From a checkpoint of a small encoder-decoder audio transcriber: encoder norm batchnorm, soap at rate 0.0046.
Rows from block 2 of the audio encoder, named by matrix and row number. Rows with one number belong to one channel. Each number is 500 + 50 x the weight over its row's rms, rounded and kept within 0 to 999. All counts start at 0. Numbers have three digits each. After the name is the row's rms in percent of the matrix's.
# filt: filter width-3 conv, dilation 4 (encoder.blocks.2.filt.weight, 128x128x3), inputs 0-42, a 3 kernel for each
# gate: gate width-3 conv, dilation 4 (encoder.blocks.2.gate.weight, 128x128x3), inputs 0-42, a 3 kernel for each
# out: residual pointwise conv (encoder.blocks.2.out.weight, 128x128x1, transposed), outputs 0-127
filt.37 098:544536568613497570507611423454460537438550532514445508436543545491493534459460459579580482451493519543517551514509409483424607537533488402530518558472571518491450528502472477517433528523547499458511499466491516557470504493497478482500451614438532485527569565488454470510545441484526460410614559495492591540500599482407513475582540519546577409529423507418584522480489513514512468558430551
filt.38 093:395517472502512506464477442518531439407512458458531447498546542579472536557515524522528559567436466518554407587522569458648449483581485448530533528392577457528484565433434560483538550422609487484504422515389477557484348576509520383510431556476543500468481500511498479448548502495572481533443552464398636516545478490495505469475558561534494476650461489497505460557570475563595540499509458
filt.39 097:448470514420496506536575539504414550526481544549536490456603532430585537462521442501506491533474535522531503398488538514486585486476591503627432611512520499588465514486503391558439451463458466582486422488533425499503502488519513551572431450476511470528540549502484504416464496504468514514502484549523482499499532517491534523543537445452609539441405537569458457449503561522468505537427513
filt.40 103:497505548469502514525544464468542486466524416522490497443418557480547488491573471522551461501526512513443451493518538576464476573497468495426526478592533581475499504475434517529560524532588469496555517479477565552443477483506473533529552402489474439458497476521537607434555316496444469511415482532544508607472421470527442536475492504497491524569473433533491444500308573459477558510543517
filt.41 097:547476522509461553508480583519442552547592461447559513416491570495525599549507507581445468532480527589498496533489436561540550525566516461599451494601493462532611519497519490546581517424539494405511547508478503521503519426521561511496553522556504521556515517514460422478441520414557405514445425427523502426465564462500497444485512530422599464509504499565436470497484505525486520504418498
filt.42 098:464439473492551533577512518442572429494444569540572467535459519509503560486382440583434405541387517489470496514548604471484585456534462475574494547522503499511545495414464444556521525508523428599473494397468511428489579554478433501533445495469445515427473573537503543519510597577489439419456473508470420545543498553488470517568408472499571504541484440451502611471545562459472499478447504
filt.43 100:439450571443464468464519483524474528544482458515497524468492465481639526545471470417595400546525632517471468581543488492505488433504582481472621475525461481553581539516541495521570475470533479515578514514499501615500556537446534485572487566486444410628462488538488516457519461542536510466517432561572552444527418550532480594485483569436499491490505517446482470522502500519569531454496438
filt.44 107:540532478453473486395461531431541439431603482482529456499576581466507463518454501484461497476469583545524494555445596515513479543623513601486479508503482480562475569493513593502548570523539430402570595512498491421430587490463583397472578497502555536537540490502545493427630434464496456519556464581548515531570487526512443490463536427430546467489460523495532509549511503540512435466467475
filt.45 091:471490503523428445493471467469584470515566492499342585489512588518514550503533453458531483486545547459459516538434479469537455480602561519472490519458498536508496492504500474435528441589521517457532541553575484421565469470444479438552407533391510426494517480549478538528590387544481468472456430374458510463513495507485553538566509478514464521491560474510469441531463500509418417476515515
filt.46 101:484512466512594464572483541491484524467579561523539505494481515512530440521607480493504489527504476484559541547531542451498578595545530539579500487525472425467495485534442518420473567468558518536478495471509469470524439453408541514531477498515547538490552504535540562434507481569576502481441510507421455558492523491434422477445526407467516525469436492608515530431452533434429426482509492
filt.47 100:348595417560582560467402446528543485504412547520502391554476547505636523446516485507499442474526643489461501562543493499502480478465481420549506484523459609471483490553423562434530498553439465482537526552466512501414446480504460467519583519461502563469505546450472501455465421503388532458466525457471512528503497535510504503511541583451431583518502443549490541622486528478469565470561566
filt.48 104:418479576497482611479527502589536504534525421595527467543517498426563446482519543477548491639466598464461512534417486476445499528531582476544447552415449500528458486536482483349478555493494539534386573459511491573452486497482430474537564560465580546539489549526465392485597477465530491558516535520495417445537536477442518483485511385509526478476415430492492520552511534409460530513517403
filt.49 100:442489482512423472413518500538521473540529551482555475510545488450357485549462465493409463533521492590500567578478527514558545494490463388503430516453481513555499511443502586497468494438519516445485503622464546523533435500493540513508512434550506438508482486522607471506469487437568406540525493486525458503496496502445545489412467503440511525562544542611407510520525455457480400466439533
filt.50 087:508409567478613445454538441525444434423452459471399503510487499530454557452456525418474529510485476512468523544579552470568570410417557585503567533492526526474546488469564466507583520540462478545492522477507560493493487454486585457531417522541476470386544349537477331515561439532489372469442497591544482448489496602526507536459504516565534469596484458497622538506508469551434508477510520
filt.51 097:446538395604460473482486525459446470562502571518453491531505465432595606534516506501504561615581408490518486562626454423478494538481455497473544447515479525436533515505403501586510513512438492491539471524451417528538483493545507428480516490491421557492516506479494463480546483469527607490491542419553592558541465518520462548527568472397566524422494496525366473510469523493520493511528511
filt.52 089:503561423551494445488554470494513577461533593450471452545477563533532541432477495575447505440444356510583581506523390480435542508550505466573588477508434502493495399549475464620490475548528588551470565477572520478406510584476457455508495458572519484504490456568475582478456620534500614433553379497468413588547495496539556481468459499508554506444508455407499544541612630466564573485515459
filt.53 103:507483507549570485524434533455561502461456519522370495444470505464484542554450487452492467506556486532400488541534533528472453513444500556503487503464485512530491446503486496513505594498555490556490520484536487593482572548520474490436441526598575534573508455474530369497504530459418483445451461511549433588435489593455544604483486487522447534606472488476547480524531439512394553483502427
filt.54 094:449566511519471426580490518573567490439528426533392410589514461422454482563422552542518538537512522529452470577486511526641520456499459431381439497538521531540579462468521564554564532522452550461516478450504538531496470502443466471405514549571508505596444492520551441538527514384428554460480493433527578481477480456475502425478574532404524474461443524526488580500483475522466638430497465
filt.55 097:451569538512477546504565466567523523483568520570466494513531441511410486471609532502485509503567569450443610514489445571564546488447609444598556487622385471632565481505456382545486411539504450534433491524465557534430506481457479436509397496503464527476495493543526540558570478515504523446463503616469492522458569397545509487443430465577585508551522553448480519453509470576561424483460469
filt.56 097:420445462480413532532606508463497443499484481474635550461445442499458410544474532508535469477439634503513491512557459482481516493388490494640470467483486551547426482595472522472512556557553468540436504469546503375519499516431570510444458453511504472486438579523460440452421548527471492489495522487498495434501552532409474550531345528598453462444531482498441471505548469548469514417564447
filt.57 097:493558577499553591484534579536475400483447503587487556501493409443601469497463489513503549517489472600415476458573465553499492497524592501525440611458470533605449482484552481537492535535510541471545530412572511582536480518434485511543518479461487467476432505445514595569460508588522490594509529533488470522499500518464520490480531562528508536534542519449432513473398488465507462510431564
filt.58 090:563480434540411462458606461446471566461530432466504496501454522465553488428460410558486477550518464532547452495515514549539529528428588453483522433485400563522445536528434556559481506491455514562441425545543483560523495460498455501485567616501572509485536483555582593485583517456451531587575543489546517442440535517484487474425506520566427540458544530435503510423478470550535601502528489
filt.59 105:530543424477478457457479432465523662444521488451515511474492490526438519530498480585566529518490506441495445395443467548488607484468534446571406461548558595456579555548500492430550487513509509497481426543489543523460443535532445452471488436584438575500537529530390409563530522555505455468610441549496468557576552482466439435476472437525416513498381482420473417398557499552556523482573433
filt.60 098:426556472428622501521447525536483531474472518494518478471514487572554625615502547598387532543486548510525507586571453583401490446539440464569476462511521428493522454520544416500502452443464488430508428481481534557500492425497505487520484467526522489515566432532480338523516628488513531527587520518509457453511585537462536502461502489530504482537474573599406569482568499470467518505540460
filt.61 102:413452500497557476515573472395555406510458504450565549509568471579405493512533540503555539525505454483480513525457469511491407505587447482475490506460540455485526490522427531463538550488488541575453424489511461515454592477539485490493485483481502507494501382556490554562478482518469515452525367532612534522503489509482563487477512455529522477470495551501512483407514530546493530438544455
filt.62 093:528594556533592490538589479558413581512539480492500512527502548501623492437477410483447510558465595509470519561447447436487462500503460538603443460588557486516542527498527542494544555560488460497511578577501525536485543522500468531484467397478532449476445507483483520463472420469518541477482474360493454561477559542462570440514413557515483469410515488520479395473586497574606522433563504
filt.63 099:500522485473552416500531473546501580466550502558461418487474536464551464497564492564490560507535484509555402427589436576545427542569497575595468527537515522493537489453563464555590460601434483432494513515411539570514516531394525485512538512469538520545574468512450585453502609534503520570645430507571512504517508531389566561460530498478491474588544489439510492586501417444456487492494522
filt.64 092:433517515531518520548552497626450479484547445536617595470453499511454532537497546448509577535572475549611521520494411493493422511474529463463493474468485482469492605478499507442387605456549528510422459511530489591498510405477573538464417421458456513474506535502541418471654540482528487447586376564431510530549495572596534437516507467417455597552450429464483504560490494458489531432510391
filt.65 104:515455509546536511479491498390511482527571436514536440618673547452568539425596503461450525525587552508388532570586528440484444503586457484455457503485561481510492446532399379453560510469511477391577544486497531465500552453513500547533495432546529469518478406516509455509440526509484536539418537503408569461498509539570547441420547480463362522543514481479470488514568371481608455556469525
filt.66 104:476454489645522602428527475515536483530501547449532525469488473525469527520490530491422539463444445553559423448522449464462518513525549565473525520538514436525512562518423530512429557464555443374557483524493592462482506499461493403543379470462493484501468531537561445480544528399420611445528478436451488491461494504595449437409407519495506430490411569580438485485512499503448396555497462
filt.67 096:522466527466478390464480517527417607444430505505526481592551565515517569527465381469507506463520530536460538512510552504474525486486496547488499464397499445559520494496466533469604492392487572496468594487538462557504532452548473627552480487570542463528437471453513558480486455485522451472581443510513419557512498456516483568557566480427559482441397429473561448526594473575467624461470404
filt.68 092:548581491601450560528405474533489475534424448483502472522413433514478527492504488560508482525558519422453521442487559592356425487468488467485433505478495493487463501512442502465558627590498492526515508523515576548594520561497479548471522452553440586473494538452570487499574546442480492569509523587504411471519560397469517485407519442482551579524577459524402429470469518469488424488553463
filt.69 100:554496496478553521491454459542601504514526533485455555509487431503457538531504456526466536547430503455416492488429434522502466464571454534415518528538478522541484491513463538372497483528583514546622416493531493437522556483546446513503501446584493419542557455501539601378443479557434500410446497531500378492461563502432553476531578521559545552479515469485567430480518517473493462651487498
filt.70 107:547533425453519567518467436472456451556419467526464449543590477470529558527521529492493491444531522523423494516456518500476483543499494553603424439479460523563495493465495522572611579473531599538449452607455509444471411559524539471456578435461558441449431450479594511492617489442514517485478540586501564522545537489474558485425455506505540473530442492451542559518530451549531516443428414
filt.71 092:505542448457385512528520444526537479489585614548478496474587467482451475534534529516477418453461482524528503537448459553586462503528561504473586542520513469458575466458577402423503460501533532474487444453562544474577526446568534495474481541448544518626491594459530549525531574508560450518484431535523461460516467534437429531494483548484551497469530375469534457526505547527511571431485513
gate.37 100:487459553412493506512390660522452523466508500448401528516540516453451502529509436470571487473465516405450555421578456581385463491438395511520496475451565570562466421514517509458599380506515508535487554462518489422448468463493505562495456542469507536530460520447485541546484511486553517616507425495536442644590541484463512571465555469486524463449459478534496529515489401478497525401464457
gate.38 098:434519552415433615553470566495418444517439546469511504480592535493507439493536487438577504498458538501436488576495551514480455481511423503501459505531414434457588477462548515564463402544511508476534475468452526576476511520459544511521455587462550482536502487492539455498499566491543446486523532392490516509505493444470442441552505544398547474481623481553551494472520507548466487466486490
gate.39 097:403538492502432560524505479530382548588384603476534516532535469517385444438532510497518498429501496474523411542396458447617475541390570516491519489428592483547508443568542476452485470502554481573395517560631588586468480514572551549408559386536512529441543497484540438438439555449514394567483526522522518506435518504484473543522474519512409530586515548479501542561477565488514463399551529
gate.40 099:496502499443350461528431549542447472486417496512673502523557497489399490499489480514511479554542527545662492384398526563535465547535432481437516527437554529633432544531521492471442479444517432563452518534454596434484512515520464489423538554491564517551437504515520527533464541512523522451541536509466498494470538429572371512540511467484579507462554536429506575530511512460576420493476524
gate.41 104:505517482543560434468509516479384544457599485502498482451507548457429496448478395482438562565524501476493417418516426527468450523576459457559486480494464483316539535480523505533494505438391493439563442476560456521538451397489491496571557600518521469510490523598410452606487428501534605489599488522477509502404533457553495546436443516510594539522554447484553480449464511465468526473444511
gate.42 101:488496576457546474462464542544480460516471541609490449399469469452472481553479534459444477501539429484471542409558473405489468482467557451532571441496508514506498565525509310492478460504449494479503521435499528521550556462509440626482519343599419548416464535422509492536467456533521273560523585481565534535498530512531474454575492534481499444511416512431475488466473411468417524531526547
gate.43 102:518491435468462443431518504587550435544450410569490439458492472489545463458532419586594520526381530513554547573369509490486422528637513520526466563520438472390525532461534387542480523366491451517515499485402485485533571394528496412529502463565530450557520476501441498515458549551431408573507484487581483470508505518551378495496572510477542489521593502564527589614479503534500540572506494
gate.44 100:519497507530609429523480466517468517521439461440438517494550400499497451513502401386548503472580516589463586478507465453572432536445468542500465507588465503466534533481576541560529485570464516530460515465508534517498556406567476637414554511455465544526552567383595522496591546452543469558514508487486589443520530498501499557468457525516475539528542434541574379433465456538491458515411500
gate.45 093:455518507518385518470543532540442595515531533428639457458566581557496565454448487444421468504596459557369600484498497541547536448561534490477521439472513592539552534495429471592495498464516516408518542490491503481533489474489485497478475461431474509444502455467486460489525469539470545481503346600517570496476485475492391523521576538468563457461494431517442537502502523583532512537561554
gate.46 104:471527540548523492479542526441467552461486509405535473500508481542463485496489472512427503453549473519467459518522486527467520549484414512538477448565481511538447459482423581401574487490505436545539420493458547414538530464539538534469557427505523518494482519567534553562563487495494478469478458536498519459574527473467557520518535532549539378547515500453432506540622510475601463485439547
gate.47 095:501489404501509370466448493484539458458523560548478452510495574442573503474456447513496523475509509530578508496499457534496585509449560453512519532510470464491581506519533461423569505505524447384458543684527511557490622499492563497416495510460426497605458508471521517518498526545460581545494441503434423490453519607517433533467388528525500554523389571491460542501564493559507465524517433
gate.48 101:491483557495449510571493457562517502514530535438584508449346519495457495500526494505496475467545495468501547531522544474494568583516464537360430523582425457439491491427487427485527527407396488478488515508473479435589492471458531569564479423419497553478434524525513567509510577575481579468581570483527581497482541491473490570467542516528525524462411547516420529541479555411558458438583515
gate.49 103:494562449504581472596539512637518425506553584541535529496451537465516502488510454491518500544531522557431463485589583474573471515393474614425499533467452563476531424554512472467565483467482511544561540435596491521527468514615497487484528549526629516521544441500568555459511568518530477506437589459566417507479518525537467525584450515542449509546405406449601533469521559499516472503629449
gate.50 096:436549533499477534455496483463462433513484487463502450438395409523433519531461443574542513520473538522379500522427520576564451511406600423540537493490555657440566546456444487510445396435438433560445518508545497514543456552561452585480439532550444538467484495531522435532429518477435524446511505482487520478531429453502553543499439549614507567446528433564520423542404554485458484514490445
gate.51 093:582400525452453520455511420535432474553476526471452550470544458468614488526501517534387554496418614540549464461517593559507508509647555492494547519559517564548444587504485418521520476525569524402462455514449501501455450470512514576547486464507524528475494510493540504529427558477533555488469600462514436427513536481511538569541512462469475468592521488558514505562418536498534484603531438
gate.52 101:514527508543507523531473490462517485549473499492425501553458455446502477475465461447650534542487549463441567601492594503537498436551571471488536487488543473500352433426512482474501518510515426519524547468612458529543484431559541549463450472474544509482510511482511521512537555447487514500479506590525423494535552528512517593519385505577475524534574415467581517495440616524428535492427476
gate.53 104:595488405405417437525484444518463517619471430611554523546509496430531545396623437556552572509556490454570568470498477452629443438536532547493578475504545456514610497471559472495509509504457503516448447514494555553507559451473587596471466430547535648531542476485514466465484451532430468532533434515581477518503443552542492502544377547512476519436425566497496470572358509416520517524462517
gate.54 095:512475401501497473455535470493596534500491420450510494478522476590566476542451432451387546522481484500487383441452493554499479553453552421485528512485451523532554551495472503484552495506487524406547469471476477450400515571362438478461494484597538543564511479573447540580454447489476408503543400575501453556469495529465507485499551481459525506503418399452461586454415444587498581531444507
gate.55 099:453484504625475471414591549461616518485451444496508582512464489505629473479563491548579500417468531477455505543508551487545483494493552542560568460568393461565518452511450487506541497522490526462513506498487565492419420557553463458514479596458467543483481488556537495476427515528381562389477540508527532482499474420528477443552531532468480533476562470500522412491453531438575435475518465
gate.56 103:480532508541575490430528459500506480464602466427458529504457457545446453418615499507450442533456487499594471571509431525493422501512443488536460484535511549537610492467521544419488447493458613552592590548525550526527588470546515457494527609530548408550482523483406496463594562437424509460444553532528484599516486480529433498448410543550488519529490480444513430447500523486549514508604520
gate.57 098:471518497465441589522548529491582500531475518464584506513538519614444465460472451453390545480547453498615498497467498448524548487423506404567473583520542500519500599502474564543472515517484481542454562467508490522531592577557512543501537493467463529491521499446478468553420556495395487492487474439530483466487472497494520474562690542456486436546500486506486453536481480506492441471441477
gate.58 093:511537449522527491543556512542500597422546448493462532455578493533587473486505539546456558496454532535509510409567516510497471550453510544413526525511522482392544576447504557517515430457433467451530554451439500537398469458531458538498604472522504558504492516521508484425543538564454536350539555505559572452530497421528483522475601442478448487520506502512557500440485576409513521459595474
gate.59 102:465634528581449526552501467474409527514457477520549421480527488475430488550501428532417518434469507454406475517432463428453527512567437532503500498571508460424559467423501547478503476548549406487493511508534473627448485517577507470450493541529468585392530626488455561566483524454536550507539514485480452448493425564505525509514562594508582558528533507476577408515442502474570543485532423
gate.60 109:531552491429546463546377467468470459553564496508438502538603558412527577508476505501448498443574541522600475567394545529643562450589494508566472503455519434470567473489477507495480544374543571465483497472483518509471527432424513504510546615530499567418409619525501493514507485557506511459409500544497514593487499497450548458564535461459568538455503455499580471481516491471499534500517491
gate.61 091:547555471527525490544471504495544462536412551503550517483524548485599514505480547478593414505445604475508479624527592515415499478488515491487500472425609503467521559402571478562492466511535522480574421583490504620511483544515496421532492524503497497561518444501518540576548594531474412491502510479508510483485487488445482458618453449476494451514558451455495441501543488539435525506489510
gate.62 106:495481437501507444492452490485471533473547491478415493500442483521504522481542464433514467500473477587405585546402533533452581414510502387491505469533495536412516498491478490620472458570437546550470512528483550515399510488408536502514539523462554505564498477510495579565463502531489574511487455472409495426502450447498417498514614513474467486495572454583435525513501506551445533472565513
gate.63 095:508493463605576451525558511478480557612539543439509497472530481462578464478507452534481486481503439422499509565601467455471491415424541520499473515634440490374619581485489529434483409478521522503486557507496579448530457541499551448477501438493457488445510457492423503479475581580472488531500446458488500526502523507445479451546538428434510452463600471456539560500444499490432443494627505
gate.64 090:510486486524522454479619396499562581458448475439532503545415512519550522497473436574518472390499567501523515520445490381449496533472485503477503536509517472544505478562431461523503505521553521552479539508537595506554544486552435493444570653493563572434513487437532507556601453467515546507493493489499466519488493457529492486432434551516594528499479493515491439518483478499437594520556459
gate.65 104:536516555528475478594463513558503503427522402532521503501459504482579488485507588471567541495494488532571489546553563473442556517510507518556424532572461478511568455430483492558454473526455513439541489585519508633448468562479568445517443567399542510456483505506524456458470450502595420500539477504489486528564590479496557434443384524538483549598472471461512439597529456484557572462484430
gate.66 102:448421563480646426514495549551470493509387438555515494537398542509572518470494441467493508481639438366588484572520541479435500463452554460688431540569437484530511566593469541408464546549516472513465587449589548459495489533524455518450441498517451518448535470564473406475490547553577365435510488496528448489543580570401536478502437490479484527459471429475595537525478502483409473511496460
gate.67 098:488468548518533462456466475557470487492454536570514504529486551499570479502554424520522540441617402526545529468692486533464515559453526501427557626493485559491436440533470489464508424459491515467511509466446424529549524574464470510508548557484526504545520533442528559489514572523485540601496489520443500442553559526486590473479648490408527517508498481467472567549454548580458475554551528
gate.68 099:430552559508498505453516444498561500570577417531452424519581481507534500446459462496490472468390514509496560494521567526495575443526526482481502508535440514474568524466560452565489446395480440495474459578527453534541505448498477497514477518544523484482494493535479504503564523569496432503394479564517499435420482582553488553535530471468543526552502497495515552569485564553439591520449486
gate.69 101:487385574439551434567528492475440551493523475449576543452445503429552588487496540539416555522570493504612537451498386514513539483533562603445521412583515543419530487570537549402540443537561509547475397472430478424489510558384558499461488466464484572461490444516495478482478551511477509506519368542445432474515553498544511520497599439509487465495501524487467508553532422576505564480475546
gate.70 101:511556509579402452480492438554515573593499448507443533484426499575459478447531569467413553384435538462597527516518542430491452543515480521451513511516487501458524583541527495510468463503567553407535518559416516486582543517470648447507530497439547504475513474531449514589459550467427560455529559448457600484521425474507412448563559592590485506507496498474448453517360483449503469545605498
gate.71 100:495545509484442536518580517456516509455556527417498415618584544485552581468501564485633499479494466399510600559380553530560500505554460543478487386564501516527517434581516515496591526499487492433542467542509444499469589472466485462512508482518485542495450527448528550505480484408471551430483467524492593424470488482535459588457497397620517478491460543426469562533498513525501493503529436
out.37 102:523553613510488470522446537498517425567542574557577475533505391567555544560467489528456515482563458432471507504414527448442557430586513555529493472516505522490481549505587483551585432566571512465618525484451501476490503400576522479568562540559479472499414476499538478524446557554532501599467553529588420474556560388462490470495502521476511512527501371492539504470529478547428463569480
out.38 094:469533483507524472596473538515442491606607509531469439547533489438500550549500359568508592489514492505501430647549554587465453513567538433456445603468510515409515557449493456544466545466450478580447547570503529461553498527542515472492421488513477462540548485582599501515503510452518543471481405492558438543526398492491560449499512547500542533483549569542453413534536457519537496449445
out.39 087:498549461467468535561453476394509503489512502440535471557415536588501437458543525465543498496451514527553568527540532497478507367464575420634515510565541425548564555509527593574529606498553556481519521468470517446458456509482513399561335576497475496490527522522536503510537511508435506422422501444541492499487515503507496464534423508527585515518441438459612451523475483537405538494532
out.40 102:476516505569430575513533571516593465516523528585517491568527520460497504493562457554464410472573450518464487500465515473422454436484484447488535623410496508436548515493587507565608453574475502499462524473468478455502428541458463521534507484486600563496484440548440482501504514477549535378538532523556429495467460582526548549453489512414562558542499472617495404494596429438438409471501
out.41 093:491474449517494537592502584547407444497441555488462408500497520515522542430471378428540429584524594447486472500469589463582473562490553540499526502417571530445501497467553541559475517575546445576453402481451519454561509480515514437523553451539527476475498616440570555497463565562449474450536445507477529552513462513564441532414516390584513414473524482527475456499503442560440510477504
out.42 092:512503551461473540568540550455446398516553524564481506476500556497466455429506634426481509513548451481504501509488515541564457437478534485403488461536661507484476478559516540592537549403562501504516467497541415451462531468551440484556531480443594570483505577518496423588570511520426479420491481485515412420454521494465569482437570558487575477548488469551491539472454546595409502491543
out.43 103:553447554507503461496495545542456561454510546434514479443540497494534515403430432559518475489513503568559484441443508363431533508532496523547485448497530568387471524655528502523535446489477569415480485403527563531519452686482516504517500451523523534472510497548543455516549448457437535446499496553419455456439467513463418423487533623527485526509484470578477494456414526518488479465544
out.44 104:547502499507567424559469485546520518402465543603424522497596515556561415389453523454524519523489555514509562453539499531490456496444481565497468500534512559450430598499460547471545484434476511499530516530482430491454488524480446460571405516450507539396404592508566470510517566529539485569465495435509543530498518484569608608463425476523528403431435489577507443477431488538502589559522
out.45 096:464491434519466569552554532509529507525536533444506566397524504490491460656538479477457469484527489483465439536541498551592381604467458576470441469502468530460592429531595546432518604482576566426465476523496523520463545482557498589536482525532459496478483552486485444485451521500457517598552451591541598458516526494454485513511436523487563527483579543525493542431618421527550470489550
out.46 097:450509484478577530587516502441480344543564475470546526441512472549433465494554420509436551569518417487491442517513502507509478538546497527492521473500552566500384525537552558440490514540530455488593477479523462518400467470566474499500463498543453442574406378497483486549490436499419494504396506498438530449513567458526452466590460463482475490583553435578464426442504477531619587487523
out.47 096:379515466532522521523506486503474519547512425526565559551464408570505517409570552553548462464495485548441570459465488486585478649468495531504555457561582510513460511512454542477511533550483536515478530495535591499516431458579470469455479384508523429515419423494591524524506533498500508459528446544557572459463530519557488400575508647536403489565565571471497502433470559502530508519541
out.48 102:445533535443519518533607565550440520480477499549503467560530526504496520514461526492538466544514494426445514552584438575541464445517532471504422494515416484379537545484372356437489530551507485543470489485475564528477578518599461548432445483561544400588478536535499529492463436572485514409544501523421499539567602510490477460474450548401555505466488544413479529536538490476566559434493
out.49 100:445468446530447488434439547532463594525493442467480513542518446531558560553498472597481403437454376437489563513523432457509491471542588470460628494487477503455550514525394481544539506503472443542539535510544530490594477486507414510446487456567549437479445441570446606495601536503547486566464570431484411467421504517475497455497489488453447480565397487493534485583545478550485450489437
out.50 094:479479422599386587383504496552476486535545512526483549492519447403494525501449432510611477478415448512516459465449562512478543478462514438467540382482515425540491471437482464532504549378506558498457455423514482480515504537502497505495597486465491404509462496650520447493509506536454537576526520572552466450482458455428466529560480446462536524506479542557432479551529521544508353512461
out.51 096:539571449517503497488604496479512487571493493430524464524591528476461568495502485465538507494544558462492533451465546428542463543510387433550537463579552543512465450439533589514385580512537574582486532592483472538481464420448486506514575460557497507437553541471537396545515537495508599430505475605523574444485442441506560408558444507566459507542476528519501537485466570508536456627558
out.52 110:516492504536586521630463448499511523410484486452471440606502469426539493482493454472487525617446587444453524395472509445445629525454551501494468430487521486539451523327482593461499549466480489571499499462527424424452484456498462438473471437524526584445478499378557465420519557491464509500485568451453489505511491540529574508439495509478566554509470526482505496395459536459516495524514
out.53 086:453517508474456440410500442515527513487524442600472497458562596441517541515462541553566502577449402488466563472428504526438555493541557446553486508403515495488483528496564490492482503508459464537444471557486521500441438502493496398478516398540491468497492577569434502598547495455531505511502528533444522488653569490421585488488489513574450456521605470492486499502606547620589443423519
out.54 107:552448528490476517529570463536541433481439582554501533512503530514506428391508479591515595505563587472509481497481466467418459424604488405600500525462475464492465510482587515431416485446500469526494517435402521563478521583551531500549536481567526520500431514481549514479512467507516507520505432566569485521482464404361431466491403598540523480493469568480591516466580570445485509570512
out.55 108:476524486567545544471522543515513574470591599414547490515445533538459545386479512482522507494495500550516478456431512483437476527447513491489413487478568636522528445480392491519547517469475486416548473469514481453565560503514476522497509498452507501670569538536502515441457502598454449546613472462518519668443442564456473567526584561442496562510476528510476545420477509466504511481527
out.56 091:437462482521509542495530509527529457511541517500525511457517463540451550466523518630476487513420545479546522568390462496554561432469502518404446424511512498547541573440493455488489507399531477498497548518504487525476391443526526487578562445529410501499416433427470471425535542594468626524607553525586495574503534410535500521556483438464432588408443508530481503407494510458537532445445
out.57 093:572543460506574537484534507498532504562407632487460548580543524486462546550554566524538515401456543473514548592431449587559416563498522437520527458557430428554487499543549511550534510524495502513438532467560471477522565522493544584503505597494557543461576560506428532516532518515489505536571428485540465518479542513508459586432511439437427461571614527551506470549517457510472446634446
out.58 108:496457413515528423501512541571448511496623572465481483509530482498533439444593567493509463528524518463502380480442536506445512490469528480479461529435483569500590541632563560581470477486535470575464573467489547559489467497446534515518488441423434584553393534456516547476582471511493547475523509488619459583442468509584520564547490465483475425573409511542568434520478489527564549444486
out.59 097:469580427539531452541551539517510456459520460507470472587427538428525484458550545498556597495490472521463481397471525492568489511566566434524514527476566439455515475618414570680424536470405451505524508474434501513454582513499417502526477515562461408444527518478498540486469554552506505502435550444535552504465595518444563531462471543520572503491472570534532501421554541499489510566598
out.60 117:400504441523516438579490546485486533525365472522487452555539467512454545519472490525542530497495521445527507483502517495474431477438493518548416518464522510542467502492466513529437469599540444452484562515464518454520432427467533423437585489548509443423527532431455477494478475561551546519439502628493439513531552561427499607470591444500498475461362500400485541501557460475442639413556
out.61 096:559508518470593517476465554557536522416446407510461505513451513463475516497537491429552525562513487473456544543487535495515493459495619544555461532431502550527533461459542529560456529448509534513528529396571517378516377628392494557515479496475588477402524541524505466470534447441513544519437490484472497440572563520504577458532415525500423472480455522466479512539601587458498456432383
out.62 102:444517434533486525506452515513508558534507468465464489498487409443514503587446441528618479549444407527454539308451493535502453531553519493442428423470423533604482501563485480556511587520480519507607498476422554499516486486547454556499476382454473595529528461543558517543471537482537558478515579597463498460541478575478497529502450535539506433444481539438573541537555514484601506503487
out.63 097:496639470579580504498506554538419520553414557512626460565542549519464493546529539564510539506469556401524541539526505517532506578477481439534578531426477594474533517507487560514443476465479537544482575486435581524489506543487603581464546522570457535521577533549605503456495457519581475453554464491616499502464499544428407545449453511475463501517470518394548479535554485560499503426502
out.64 092:441478431422471441540537526509508451570511470505578518461478520547376483558535495525423438580533454479515563432478489519542490392467510486552473423528604544467567522464428555543451513442411476557468474454512383514547460613498553465533419525470545544409484552507490509483471523514539537403536432430476494477470507474422518447572546465484606466593542418527499448505466488470491516404468
out.65 096:532569476465642517552553523440460474524554457460554512467416497524470566526465440538499496463481478530570512486560493459472473515460543510523517524461387482467510575522339483477449563627556510528568496488507523499456492451465472520466595493443625574518478413545494468539450465532511524543411497457482450553533575600427486453508458475464509459514563441451514520393580449526418502536535
out.66 093:509424508525552495538478472597477492614528517557601432506499495534528507476423372494518549454517485506509529520561562421571392457443527503450491436505438469479442576495493429572538506508626478540483566532496405468497514448509436506506424532457502522548455588423458542569488480450448514407478548541507465448477468474470531530608518456459464518440473488487502590469585465464592600480472
out.67 103:415484476432484557558499516493432483463399439486478521423535446467538504461538465439528509442407430571377395432530472486548517461473540489455536565465535505432554496423548423459456446439429508507502435517471533496495552416562462539555567495465484549503438446447467582574520527556501525433471562462466468547408512424444490470415549522426512460554473604452537453452451553512446527458462
out.68 094:427484512422495507493625599501490446502476510492502546501564524479400568535512520453545329415433511461540454532478547491560469550605428574477475390485431503501482464611533528476520498403551509549454488464474462431418539519510459469494516533517487534529487467557482546487495530559409456548591519535489520526520538553458479562501618515453432486543576501431529450501446426538549535503487
out.69 103:487505511498489555523527582509530452332464532547451454442471533499538441463599510421520492558533497439564469534441526465473459468430594484532611520481550559419494503499541492564494430482440445512520439542440573518484522505457505655499500583488553506500521439626460499492433533547521491496540466500468470520525521515515479552524562397439557529502432461572485436467529527559502611557417
out.70 104:509566547443486575616472478596567519451491559494376432446526611465496565517537568464564468510473534488490510435607483496563517527573503490535459510495567534469534528490530508547542473498572468506442541499378488465630569462555445447593464480556471443636476482537468456587438490452465545541567421550522521503496544429511557536465487465552521510529523558483565515486497546433523478512479
out.71 099:399465469464555473546432391492547523505577507487513546580545439579399455493506494518436472489370519534522563528521553574485563477533508477511420557482529559472549471456451447581520449440488500382558491494560426466492456543465530547481431521433469506533511467440605567479472514496565508511490472489493419538473509489497517473532458569590540435469553415563416521498574438586528478390513